python train.py --dataset="microscope photos of single blood and bone marrow cells" --horizontal_flip=true --inner_norm=false --muon_scale="match_rms_adamw" --adamw_lr_other_params=0.001 --warmup_steps=1050 --weight_decay=0.3
Rows from block 9 of a small image flow-matching model, named by matrix and row number. Rows with one number within an expert belong to one neuron, the router's apart. Each number is 128 + 32 x the weight over its row's rms, rounded and kept within 0 to 255. All counts start at 0. Numbers have three digits each.
Before each expert's rows are labels from the 100 images, of 14976 (inputs lightly noised), where the router gives the expert most weight on average: "responds to" is what is common among them; "patch colour" is the nearest of a few named colours to the mean colour under the peak. Only what is clearly more common there than usual is listed. The data: microscope photos of single blood and bone marrow cells.
# router: slot weights (model.blocks.9.mlp.router.weight, 32x192, trained with AdamW), inputs 117-155
# up: expert up (model.blocks.9.mlp.up, 16x96x192), inputs 117-155
# down: expert down (model.blocks.9.mlp.down, 16x192x96, transposed), outputs 117-155

# expert 7
responds to: cell type: artefact
patch colour: black
router.14:112099092167109126108124081165144106105125131192121075133173093169126099106146069110107112105139169137120121142085150
router.15:155112107142088160101120091131170102109146150160117113143171091125123109121133097125101062095137189123135138135102141
up.0:086115099133090105118177126092116174095132114109129098145118119146181175154110127105120068113213110184153095127140133
down.0:107121124137114083069135135095142116125116103122111105150129105122171149157135137136143112125075148110123142142178089
up.1:118155160143107161163111121125113151133144096216130135095163128177097090052126204116123029134198109091088119121087135
down.1:111071062161129131150115104160137160178133119134111084174077131120143201157144100156160094155252098177080149143103163
up.2:168149174099114069116117179163145095092128145112110166126142115135076116091151136149157174146115140151152093091144125
down.2:156121076113086143091166147119131091128130165158166146089139128120126129113129149071169167072113121171080147174117113
up.3:138095110081142172172145130088194132096113195202106116085098140101185110127136110172090149145155138176117138121152132
down.3:142112151138102130063131124165084132126150120087116105159141117158144122054133161113125157120163141173149120132164109
up.4:155138159144075154184152166166180043134180094096143114110044126165067137128148176175103129067054126146128109137121143
down.4:166116136118136154101109180153106168100111108137126105162189139177052164123108100132098085150221112148100146090129122
up.5:117159152112099136129130148171159086153115113161151105165133121140099128156144018184160085111140138181143098084099144
down.5:156145171105097163133148142095091092125105164117150147086095156080130129051133124187112140105040147068116154153151139
up.6:144137188153089088133118166121159086139056130151138192132147113159075128061108155152189140121212172173134134143142119
down.6:101108112112140091129152105120115116164255142082134171127133112124158170219135076126165099105069114166134133141140167
up.7:113176116173144101103088168118139113138148138123138129170099129144096098151081152138112103128131124172206199060128127
down.7:157178103125119159111115110117138168146171124096163116026087102106158145100149109098142134107100096119129106100098119
up.8:127106112086134125090131082137133215135060141107136122093053102155103125133153120173111109067070098134136150157116149
down.8:143166152111133103150108119099111109129128144185122106123136145142104168135143134078119110103100117150135171165141128
up.9:087089149103114136108163150119127133153180052128133124128122126130162164146141166187118132169104101114121117136044135
down.9:127118153141171113134136122144118039113140165128096088134096112124060128068113132133140101120123108094165142155138108
up.10:140100086088146150177108116172100149156175092103127105153074131081107076099052164180097118163115162081190023099184121
down.10:126117182115108139070144137186111114127129096132113117117197101145130127121194137108142125121178087152230219102215136
up.11:113161133106105165148178157128155034160145094176128090152113130165147155120103166124102247016122148092115202085133156
down.11:119128184087094119063152122173099118149137146117162183134143118100107137128132107132105186113000138175109120163167100
up.12:160164105130127129106116120113137081130132162113111116073238081141089132154096064155096171162110092117139138104169091
down.12:142173160129079155136120127110125165107063105188174139189036111123124124141143146137121114155146169202110116152212135
up.13:155088168180121111111136156109141173122149126081129201183154103081122138110174114082162119137116148128166104127121118
down.13:147081061149095171207091157131180101081131115114066106077111071171166128096113141068086108130149123142130135117155194
up.14:106122100149127067140131119125151163115121184148107119126139105167107098137104108234129125084152115084119124124084117
down.14:138063114107132128149197102156124096158159169151153137105160145102126054103099134167138132085061151128131065102124150
up.15:146091101047152164142151189124073174167043117108133087129118160101139136166161088121125097170136101147169105111136088
down.15:151127125105169059115145086115127104154239136109094125144140138120111128111098102106150059120118133171138147132140151
up.16:130118087109122125056146150117135121125083116092108127115133114147123093111137114136139123049106112162160136141102133
down.16:113142149124093138132134176163159132158180091111136115106107111133151152131113107108107172120100136100158118118080143
up.17:116097111107110122084133117071101154141147160106124130115134124166160098183092133175102166138163162136082151073139053
down.17:142090137133140085129157130131156082116085157183136174151113121086064112080132114111114062130035134026108137115090118
up.18:132152105181154118116160115174151122085013190097087073170202128075117123082115070101111155172070128144133171093149099
down.18:166110143091107144104127111069112145110188092124118181091151136130137132127098156177118159107171170111080152143149088
up.19:132091135128163176132097088186154087180093137113111178085156119134135095137136118136141052112225172111140119139104109
down.19:081154124203084146151135151115129162144129114107092110117099112140148107135157099131139081148255157179140122118136153
up.20:152114174176152162141134079142150114113068138162114097115119111099108151124143006115100100143050109131172108116111106
down.20:120121135130134188132115101113058142129122095083136148143180128098175134120141075155101063117165120170093111139165198
up.21:136140137142161111107112106139128108110080158095113102134119090154111114139126034130151154093000128124135139099168123
down.21:154126127123129146149145134117160113133069092152084040142184141139082093080165095138104125094186090031114119072173111
up.22:125117136129160135119150058138089173128158139162160155127127123083100108094151098145159025118221111172152132124132107
down.22:098145115119170061126141142137134172170177029086141157118152126125140125136140150154154142114187107239121099151123189
up.23:126109168161169066123151155131118083129126163155155089068089116116111118144164129172135118162110126151079168158081144
down.23:154148119137110155101134116157128092127150152075153109198126134143113137146060121117112105084093158110124113162083122
up.24:114168142116191149148104113112155092131102172117110136163106099141156132163108136096112138130129119068118168073116160
down.24:119104134113144167173096113115106131139173224072140166131089124118198133091097165154138105145026165119141156112150153
up.25:105142152105144104136119058119172189137103155169170084109144112115141126186098129110081114171088212085094166117148118
down.25:128145111088065149159165116106096074136114135113123130170187117116104170136123228143065116106101138189132105130140096
up.26:107158079069127149143128165126073173127160168108096105111092118116164175112073098167122110093100142117118093114194156
down.26:089160141155117122149134110163134142136114112114121123107204133150116123131119119100150147086127134091080072190062146
up.27:126133127090138148170149135119101166138085164186147140134116149078092116117134123136156066060139113072145110121117092
down.27:080146130172184096127089100132130157117133106123130172160084153158107115057121106153122114088172117184119121127118151
up.28:129126137104126156129135124140112103127124097203125136056131134151131133098110092146141033137255125175142110117109113
down.28:188123166207086094127109115154135098101119072144131155145134160163067112080133152167146111081242126060150144118133150
up.29:091128077075091102081159110132106156105152067084101169088088093149112054053117140161156115156112089116132039064113159
down.29:105093159050169072154152146079144184141163065097201115136097149125150138185144077174152133182056143152124149126126107
up.30:136134109136182144146143126124105103133198112082107149124101176167120135137120115119111081102109109099133102154086191
down.30:198138157176209107139127114155116174106131112097091158095118143149099106091089114122072153073124148129149126041088118
up.31:132094133124113146121111103156152128132117137131122101131135179145083122086096098154114182141171088171130142133132053
down.31:105142112174134111126126138118104178116133037101148100133148138093137123128127028094159109094207120197129116127091142
up.32:131134094108128097069090090159138108090172137171132094137089074137105159140119127065134181138090137107083157100105155
down.32:116110106141095134151164156165115138070065112157129144117175151105160098119126128164094137147090082174070140102079123
up.33:134151153098115107164123108129140195176184178139142119087131141080119106173139072144151210189115108136101087136107083
down.33:147129152108125128094136096149130146126133155099125121090137101191125131126121130146142153162061167154136112122112097

# expert 10
responds to: cell type: artefact
patch colour: purple
router.20:147164164147104105176160115160134180133180172183125123112141103171113102097128118145141109094127102103140110088164137
router.21:144131117180071110161140161207157160146155148187139133157177104150161107124128117130124121136120140062110140123111128
up.0:086114121133188068133179118091137100132154136113069192151134104138145122111127099098065200084134125138127108150165122
down.0:138049137086206113095120098122097141160142161084148095126096140161137148155110117128077179130117091120098102125094130
up.1:128158131136155213155097129094125157159134146132068106122136187145114162148075136166088133140180143076146148158133157
down.1:129201159129124111080099133158100137150129185157145145119142089091120087091150137134168121102154185178092128137163173
up.2:150141136104177154107094138139127115125141162090161125137105142166140150163140130142099143134093093080103138086115126
down.2:068148149119169135158113092090089129104053155166119135118168151142135115120103122128130142128061125136127145142152121
up.3:140089124090143099133161109161106220194073191096141145115133133089130133157180000167129157139093130211171096117083091
down.3:082128127097097143113104136139122184137056123221138126127113109106160092106139191134152141103181120148136115128149151
up.4:109115098193169131155121105138164130100000165205119157173115177117132150144133187167134086141157158092113137119107125
down.4:141156101127142111094150134152130139164202150124134102117151126128147119136099071157159053139182147122167165116131117
up.5:134115113142117148153109106183115124168117155151110186097200071148148103120080158107136133094235135191070131127108091
down.5:116096130156067136114076140100076121151107133078170152141052167138135128151176114138151184158115131139099086124148114
up.6:113149111144048110163142114083104096109141145130109127116131135158091148048103197124148127115115126125154100132128137
down.6:174154151116172111155208096135145187122081123163106107155186094107137117114114078146091081093120139100109132070163104
up.7:170070123126128081086147118125088163111093186125155081188151119151145099170150090140108127130239146084132110188178122
down.7:071110094183114134138082106120136128119180123037095128097099134147113142172122094131091159135180136160141133123138120
up.8:154099166106092127152153130135106255130033194110142045100123158160114139107161061117159229121065144122126116114145106
down.8:091106101177177117136092118112124173103147136146112102144154127129131132113117102086147081079066134192123132136138099
up.9:117144090129097171122105125116102163160204200166077072116111115144165080176121186135141171125106122075138114130158161
down.9:173172103170087154078122127138170150123080163117121157162152090134159116128139212177133126078122106139124098094117204
up.10:114114144099111121134116103127166212140120098100148124095125117095190065120128160151047091093104212137079128106086108
down.10:128109132126149083144165115128133128125170176136103095164154108187106121083147089064111041157108126227072114085113155
up.11:112169128126170161135138094151163108149151168072147135144134121106092211183137131089113119110180149040122150105110170
down.11:129136107154128122153158100112102096109167202068134139113097149109124135125145245159113154136033138251115173130129185
up.12:082026134100123121188113120058110128155148152132122166127132112134165066140072128128101143145151116138082135165111131
down.12:153045125099099102100149147214134135130133180109122092108131119142106147090135179131072114159141127106107118180141099
up.13:094106162159159091123116043098093173102157114185141144160109152081132127131126066056144014125197120136180170130133107
down.13:145117154083181059118139105113149110188129079125131164125138151120135122121136164182145079110200128255101138164115177
up.14:140189099107169090122150123134097107164100139129144098125152182096162096129107202172099119111122124125157042132180131
down.14:163110092164116172189139145119086173104159114117126146047133076184107172108176146113103077178160120093164117143148181
up.15:101137093078097105175108090156119195126154116110152085103106073130136088096138202121186188125167109149152152114123168
down.15:143183163101163147087111179136107083111119141129118167144169149127135121111157154138097178154164131174105163093160102
up.16:143154121081131123103130140134065125158125104138113100093155100164165101122093064081160105141128109100166201091176076
down.16:155095122120103094127144123108148140092085121077129143144125111132118127133113088122145202144158135117155143104165177
up.17:076084100141132096131138102132110132102077034126151122197116114154135118126154161106132129111101143211154108111137147
down.17:114083124095096142129158167142096083119072048161127103120105140143090112107137093116122195106140123029118099148128085
up.18:128143150136109135120087084146174101085136096106187152135108073093117164157112237155114080140053084132079121137151154
down.18:094126122133098136121110073101135148128120111110145102129117151156149141105128190119144112154164135166156168132121087
up.19:088149105131141093124119099120137144162137201114119144136129121124117101172121100172104110156068160104104120094113138
down.19:127148145135136140116120132114089100136067159133114127120142121150119123167141138123157104121021105152130134140141138
up.20:123173088034124056148207158127093131089089111146149094119107135112165200187138166164192195120186133143140129118149146
down.20:103103079116108179182126130136120153144144135155120094142135143126151069135133000133066165115113096076137129135169149
up.21:088120116142136150138126081116169146149098187184156067092140083142174137137136072168089103160121161116123101112102129
down.21:104108106154148101147083128123122170088141110072118160125146126169125078112130199123141157166238148077146118128138124
up.22:108189143097163137066120183107165118131146122138136140139130181170117106079104113161137180119108128104099072135089195
down.22:125196149081157125114164141110149144107099161163159147120093129053130145142165123136112111125105119210091177121101107
up.23:165137173132140119078126125125124065104224169061117132161136146128070121127206115124104170157070144009156129106141126
down.23:157129124146118146134175111148142121128089146147169124088138137150145155142124124073158134127072130135108081130120105
up.24:143068132145151100077083138071171184080101134157092083144103147061065117144102151103120132071176135155139125106104128
down.24:128110089153138112181151147131149119169207059064118121126111118135139148112075153148125096143093141129165156084127137
up.25:162120185085098118129147134101144114119050200172119114142093108191067142158127142135112171179064102130117133141145116
down.25:105115097090081131123119117120139097148100240124119130126130125134098063123135223137124160120057090101150146142131171
up.26:132099140089143061136153172157145095163143165047109183152135128110105145123143134120147085149139145019152132169100132
down.26:192100146133113136090156136149135079105178197066099187059117095128094184145130094065143057129084136189123103066140130
up.27:084111139133144178156155146125164137113133114105121216146135123110159099150126168153070163076112125100118128109082034
down.27:148168108149078139107086177115132139124073209160131062128086079152103170142170126128073193137119079089170096098162097
up.28:150167135088100124145133131104124135057107116125147134127074126181157084112135141112200155176135170139122176115144142
down.28:060105102144117142097091105186179146224153153130146136165147166070096114086127147094126145174111146150142104180148153
up.29:107138140147149158166118123122192104090107061206104132110173159104154071081149090132129107065196136177167118156083115
down.29:153094215142157107130145122197116131099115074124181123110144123147110178059115074125128131092069145232146125103119075
up.30:136080117129073133131069111131128111099203164120181119103114113147087073112146148160098114094137069106134112170141153
down.30:173140056097131100091096102118097138171172154105152136176113128126177139121115165085100117119113110165141178116112159
up.31:060123149154171163141167095165073141080084028148117131140130121125140091094107070105165111112145139147144143127116204
down.31:099137223156103124113112055166158130153108173130119144149137109180115116118135125205137157106213081122160141108169181
up.32:189094137146131158104073124101156117129171190141120122096154111189122135114147147094168103153163088181109144131147145
down.32:123084127132169113103150134136120153139102120133107104061156152132103152143130143152126137143149167181160112127137161
up.33:141182144131102128137165128130170109095111072172085110099113110131187126081149142112197090098076130151189102142138081
down.33:079098156143099141123159113137165072078102141121164125131110155091107140117165097134137143168142142214116082066115207

# expert 1
responds to: cell type: segmented neutrophil
patch colour: purple; blue
router.2:133118094140117130132090136138183087113166138169098083113179094195143156135104167126093100127197160146117094135093165
router.3:148104102127095120085132095140181053076177112168090087149168109161133114134138093089114108139114166128105111115105148
up.0:201086139164162137120079160159105110147234162147153153151142144083095116144176083129142078141057101224185158092174134
down.0:090149107175154157163121151051156184091113143134159131143110152134171107120114043114093125110206072074127155106083148
up.1:099096121184095116112115105095112095125233109133166156126129145117136107154177192112092058184077131129135138124165097
down.1:124124082147078104119121091152121125156058113125111120133088110137146106145140022080166054133200122147138116133127151
up.2:124100187100120113117114104141123159107100144218139138164145132142192122133111105094176125100171105166198079156115162
down.2:153109154116139150131150165179107081179125110127135112139096131120151095102126089129103078139165165118171147139157109
up.3:073157128104139131110082153146108046140169046134141185100176144139083112132128074171145127142161075140171081128153153
down.3:103135131134182124162101103095112176061120089128172152090083150156126102092156095146105109112065109117151149091110060
up.4:124118129096161213132151133125142099088123120099120145105111155080195168139103153158142076106150145116184085130175132
down.4:149177170079103112093154138150147144048104148143148120068148101119079109089161160117163044120127134132115173129157108
up.5:095146159165130123216125146126190106127142118114089145065163111044161088168104123104144135139093181207081136171113144
down.5:140116141148087092087119125087149142126058122141178114148129140171077143133122105086117149188159116128097108154159126
up.6:081139121158120128198075095134207179116150137095129156133074144111140133110128123143090118134149089105144091117187190
down.6:160099161109091151097140131168182125142160206109131140151203155110104115124137127146136104193142143138121159079117148
up.7:096126104118121088146143138054117143135122103123114156056099163124120110084184157102152124149093150183170117130128138
down.7:143114149079131139100112092136154147096120137114129123129159153117136127131177119139108070113098102152163153130157136
up.8:123093190123152124135134076159092175199057178116208096148165108080131174146153119144109157146065075061135132121096135
down.8:122133157107097143153092087123124118123139148154089117150126100105112028106118083143089118074124151143119117121115118
up.9:096098089085165125134118110176149180138102123137113184148133147110094157170192099148119123134160052116121130109118165
down.9:145176131145133110096143132092143123183151105081169202156160109091105105134156149170082161165163130159130120090120142
up.10:136129140126138142128125147150118110126106180114113159075078138094103120124144140113196106070077151095153121142126112
down.10:143082157127119103130188175169180149089131118123118139126159130133102111176175098113126104110085144145138098098114157
up.11:118121127074042097079190160124101154154160146152132080149106136089142122100153158171110236145053153201125108139127117
down.11:141107108124099112106168107119109083111138143158105088145113132163143119146144199098104210143021115129062117151144075
up.12:147079143163135080152130166153118173154166202116131124079139144045049157105191156121090110160105127122095124180105137
down.12:083084076095130178071078098113089142156108155103148126146102139173171109115080096107130164132142133097087100142096108
up.13:097144099094111118118133101101143153081156161135136105171165141113143121110121158198118140147112138060125099157131184
down.13:150128134211111157135129163179141101113104094100065137060132103128126115108185112147156061118106148157109155096156141
up.14:155179134186080155151147175128136126114155080122189194062102133114105089133139159198193067139114151118142083033149119
down.14:090153122128124115083145083116155185181165012099116116125113186125141174118134135157122149040111094200138132081059149
up.15:156152093092093123146134153110125163114117158148081111121110141169141122180125140122152196117139157134146122096132148
down.15:144127132082067167118152135180092149131080126157149161102092119132144149119150104136117171193135156091108160174120075
up.16:133118118144122117094127145156128030184169114091107112128139117142072162129128169160104218080011114072171123129142120
down.16:162109142175217177109144151178089126129091130105153098108164111143119132123101170151170100171243144247191123092086184
up.17:099119082137145124112165099107132233104095117120109123146138127093150114191099087171051092105137145179124183125138170
down.17:146181120110057171129135151095088060129066114149188130096129147106110105125123165073103151108110136129112134127159126
up.18:132139171151120105165112114146099185075164149152150154167135136145055114167114141075097099164097113099083101136136143
down.18:093116137109114093121108135123070135182115209119135092131086139121184151079136083161151174104149105173066130165191160
up.19:108128123084116127098117105146113146078136208125134147155167155178105129162180090094193130152111125106099167129133184
down.19:114143103071070112128114135101108071092132090173116111119114147056123107136109089088082122094097185128115077131124026
up.20:095109151138151121145195111144109104106140047110144134167119110099126143122094140130108116121133105079095127115135131
down.20:198102101188173090136135107145136138092128108126144096121192146082161126121136135062076094149117165177143122105095157
up.21:130128115143083151115174149132123101126175134080122123180090092109145134138115115135093179117152148196133119112133139
down.21:101158138109112124122106138134120140062128084151182137047111156133087120134131231110116119120043121078112133136083052
up.22:139144130110155159118116163099127124107078131166131178079126134107091105174145127079119163146186060155140116126126162
down.22:148175132135118072150151123090109178112191128109128122133138136104152135158149145129113146131166157154138114147146090
up.23:112115154126131093086186130133164137112084165075144118128126095083073165150168061134124195154156138217130157143116126
down.23:177065153077120143111199141104103074128144188093138166108088103113118159164104098134123139151038154143100110115128115
up.24:122155089180216181135106102139138197132087175133151121140108137111153152133115124182128116121197124119125103164167162
down.24:180157132222139174100154119123134122118187165113139095145179100084147138132115104099183069088127120167119161103126056
up.25:130104120133105053101121146143161095125105148134106150110128111103098142151121159107152084129049165122167151154142146
down.25:116132099192110141158164089125123139102086110128080117153206122137131174103160173110158145144149156167150186141136082
up.26:200171130108170153181098139094159129113117125112110090136084152172149117166202087122117102118169090079161125054178134
down.26:188087077104080158113138074047090074094172044117131214170129157105116146095120116168070064094102142042145142086127106
up.27:115123114096125129148100095118159106170157128107104114137137136137106131113116151104174130120095127106154142164112137
down.27:169126145140181136076129106119132133106143113100126153092113111098159124163122107116109109106029100163163091105074170
up.28:157099146157125117089119064101114183143163183092128117173135177081118110123163133105095127164133120142130131137178091
down.28:097136121085119060140112139152155205170108089119075111142126117105152104101125177166133143139168136121132121099116164
up.29:148130110084121152123168109112162084081226108145099097126146098136158103141155148147119089124152129084121106103121141
down.29:146113186133125148118168131171118105111049125122127125122132137141127162126109088134132111191174173118140158130106114
up.30:100143142169158117115115096113174169140129196124110107128112114109074137094118135107119183104142129088163164102088115
down.30:114131197093083143120161136153104225112113059208132130127111125124165158130122127109113185099156177165139133116117076
up.31:068200126113161120125128134144136208161152163142152074130109100107147133092092116173167141099130118108079119085106149
down.31:136097168117136115152081138159120145103144112118100136123126090134132151126165168105108100142137152152182169144112126
up.32:081171128145117157162138100110141128142183087089081127094084084117130150175085106166122125143093177173051186140076130
down.32:124147173171119129164135147170142216048122117072135137121107147137080144130129128081149132135144135128106134136126091
up.33:129102108141065086129204092116145117155198108132162127141116151126146135135101190097130118142000124005138184128170144
down.33:137128116105129120110118134133158180128146162138128135109139124118105107202135137129116116080051138213122100095153190

# expert 2
responds to: cell type: erythroblast
patch colour: grey
router.4:142094116123118139087180115144114129134164136097136135137107147116100173155113143114131125151087084099095102123196075
router.5:121125104098110125086153149117098082146135118099175133109120120148090162125124164103135139149081110125128100110171069
up.0:163103194160176121148117120161166093106134185111123146114188107133108136137168190137148135139105088067109152129083150
down.0:126150137111130144167139118082159133074148111115050118160156086108127134117079106084101143114153110136099166120152141
up.1:124095137086174117079143154153133096095169198087129125185098122158166090157129058085136115094177141104122078142183116
down.1:089085161120211083157134069108104178125081109120089121077129123162128103160152118089110169116065191248141149196159119
up.2:125119125001131105158121134128132147093173181155091156102085118113086084131177194138142038121057146143154169136112117
down.2:097129128081138146082096105131115095086110150141182097114138171140143150115091105102134022192157087105090132150141108
up.3:167052102166140129099161081118194176061180121155131068127128151166138152078111123145157111143152158076181187116146102
down.3:109095131145098172209121131149178106113061206099126157151136102145127163097149122145095146102155152217076120161134109
up.4:105141104090114115129142107114129147126176121131122145133145165153133078116193133163129136123114143127137075118137175
down.4:143116114112146156165120138138071111095127100158139073085134097140071115095114103109122173138084149055127167101098052
up.5:129146128116083126162105163164042181148144097121092164114108129113145102169087121151126163121129163225183114159144195
down.5:107117159090097108106164102198082086167125055205141159168120142203132141129147129145117108145121099107142155126148082
up.6:121153118137112113114132142162134146147212139099138155147109153076171132167146072142111113119061153202118138102145115
down.6:116083151074160106165104140153122148142119182131118120127126112128159096121106126131138127098035135204124105133157150
up.7:120118118148094097148122087162149138101110109119138164138083117120098100203094128197156111163152100078136150113156137
down.7:113161176142135105105138142116153110113143057165124088122142105165129171140115130160133125088168144169055088125174088
up.8:101102106139084115140104223142166153141174115148103128091153105100125142105172188133113126145097180211136058156116165
down.8:090100167102095103103081088116169169205065095154124082154136118149160094112104138148153089113132093190120167159170077
up.9:051119168106152142145152108162111135150081040169135152168121129076177133117125136152091103141035141071125154115134163
down.9:138126150143153142124164126144135160051160133104056100134169119151049093097125118089126067126210130090111127065136029
up.10:162156085136119151161127137163094147133110097147146117159136138108096118100147053133116101105188130000168154146152121
down.10:127150135116159109125115099104137213126067079128136112113123146115172112109122092133138084102222116139112120145117179
up.11:193110110083116132170143127094108150181161125092155136118148109137129127129158085198087172137122197170081140132129192
down.11:079093186041064078129153127148078146131161165108178197169106127148095130069096144182163159110072092090152111169164102
up.12:137165122102108128134143118102131095119141115138152126089166059090117152081127177133165182120101107168173077129118127
down.12:137157121105104138156126078128130139175159156120092181171125136169174142184125146120105084118083117117166137087143178
up.13:161183080118110077090063072149168068079171177161168150104195159170113143134096095076143160134113123142089141109133108
down.13:158138184143168145184119119159174080146116180118152114120117101127152111119152051116047151155043139067145104133143172
up.14:096104083131117125152085118148118137160219121166085073132147159184089156068062131126143118128136163130139157165145126
down.14:107154128138090166124051125145134036110107084122177079076139156155124162138106115105110139118091067138096149170166138
up.15:143148139121117178106131086100072099049118187186126126171174184085092074077177114098163112137167095167134105102175099
down.15:127108162136099219124119141132186145138076163118167136143122138095159174163176118099108094143166019120138112164111156
up.16:143120124179152129127120151131157150139068070157098172109119108159142139096176084174116089102100106255148140126128136
down.16:136123146144117100124130141142142151099148115106123136100116134156104128125104047108115113156175178049131135131085095
up.17:130082098000124141099139160148141129182157165158114116140088104113142100150185125113168163123146157040119121159108135
down.17:147081145130132183114164119114130146151123123069111171092153093147151122123112055087090139133143098249154105113154152
up.18:109131096159128081165152112127130164109119193110143114123105146136109110102148130128142122105152138221177118135137109
down.18:134148186154077093081139151126159058112084145116122155150138111114106127092141064144186126142193089129128109110121118
up.19:096124168091110138136106148165077141103133149069130152177144141156181081153095130149123085116141196146101089125164154
down.19:163134091154116150109158127150113110136154091153097151101095149088123170130176106159182166135070125192124083150160120
up.20:112102159122150134161195167115094126102110093107107132118142136107112104133076141151175113075078109108131118125119139
down.20:137078119110136119099185112127078093098155116155165123094079147163195164114152162186142125098060173134125116120134140
up.21:124120144170168191098149136162139107136103058161092179139085135135156117120122050150100164166070107099150148108177084
down.21:147115145133128151139158184140113141170124079124112091101177117159156144130122091134111105146189180053173131094169204
up.22:083185139110135097103100134145176123125157076169089139121129116118113140112136138163134128106118054060110114099095124
down.22:171135160129179134138102165138179161135147116144166079095109140134128140081090069181112142116118168159150142134084145
up.23:170094140130108138113092163084117107177096115193077129114112166119098084080126119099134085144124139000092150152102085
down.23:107080080083126116126080132136137114176136162113109129125117127132167111145124049130128144147255153169125121116133146
up.24:105089136124126154163153126127180115135104150162089137163129083130167086171051118063136062135140164086173127084046070
down.24:167119090131094095152154122100198074113209143173141122106134164067121150065152122071138149098127176128174094178108103
up.25:138167108151180088176101153149135182166063144085144085107124150142172109192129058143123126155144148160108084153113131
down.25:164082152084137128104133154135089072129111134154145111094124118095143154101143132076123112110028168068147110157142102
up.26:108114114123133156118150142129180146157119114163098113077117114128135074113114117147118040071128105058086136136145116
down.26:154124154148066131109129086148133123115162084135098101095194099129105049154127146119068093164102150161122108130121036
up.27:114141133109121156158120111110146082104103137187105122146149064074132120098121139042134093145159123074117158156164120
down.27:070106094087128148095129125082126103134157082147139190106173124143163142088093130116118119165069111136137126160150146
up.28:147131141094141132146118139164110157171118075129129140162107144161097135170165142165115124118143100000131125117132089
down.28:144164145147134075108134098161138139092176109092124134115106126112108138156126097147180104134166146008127102080111135
up.29:104141110173137158130106086110180136138149086109067136173117161092165126144141093135100129126164107229138111104116149
down.29:120051147090091151134120115118156180096116115130085112170126150101130079164116148115141061091134117125117141124072187
up.30:141125081176097130097115090138159177148122095166158116106156143103161099055108150148116107098106113095164105090134139
down.30:122103156135136173149146148116128171145196090163115111154052126084150117192153103118065096154111103144152140124079136
up.31:105146105073111086122112099097206114140193133144149150070137128136131141123197163124116121132102123122106111137105091
down.31:099156181093134157130127140134177133100087117097151134149114109160095102140072052115111120153142141163138144104072183
up.32:109155112151137204144117083108129093161118118134077139155070101069103085086138126146162175113075124181123128161044131
down.32:129146125126092110110128140132165093182178126085148127123169139130099111152130092158143167105113141052121152176082126
up.33:102107094153141130141137153125135136145083075092121147166112133147149174192130158179107089176113108153183164095194127
down.33:108150226175118126138135121165120098148097110128107141133142084088070179177150150114116095165127139115085199180140095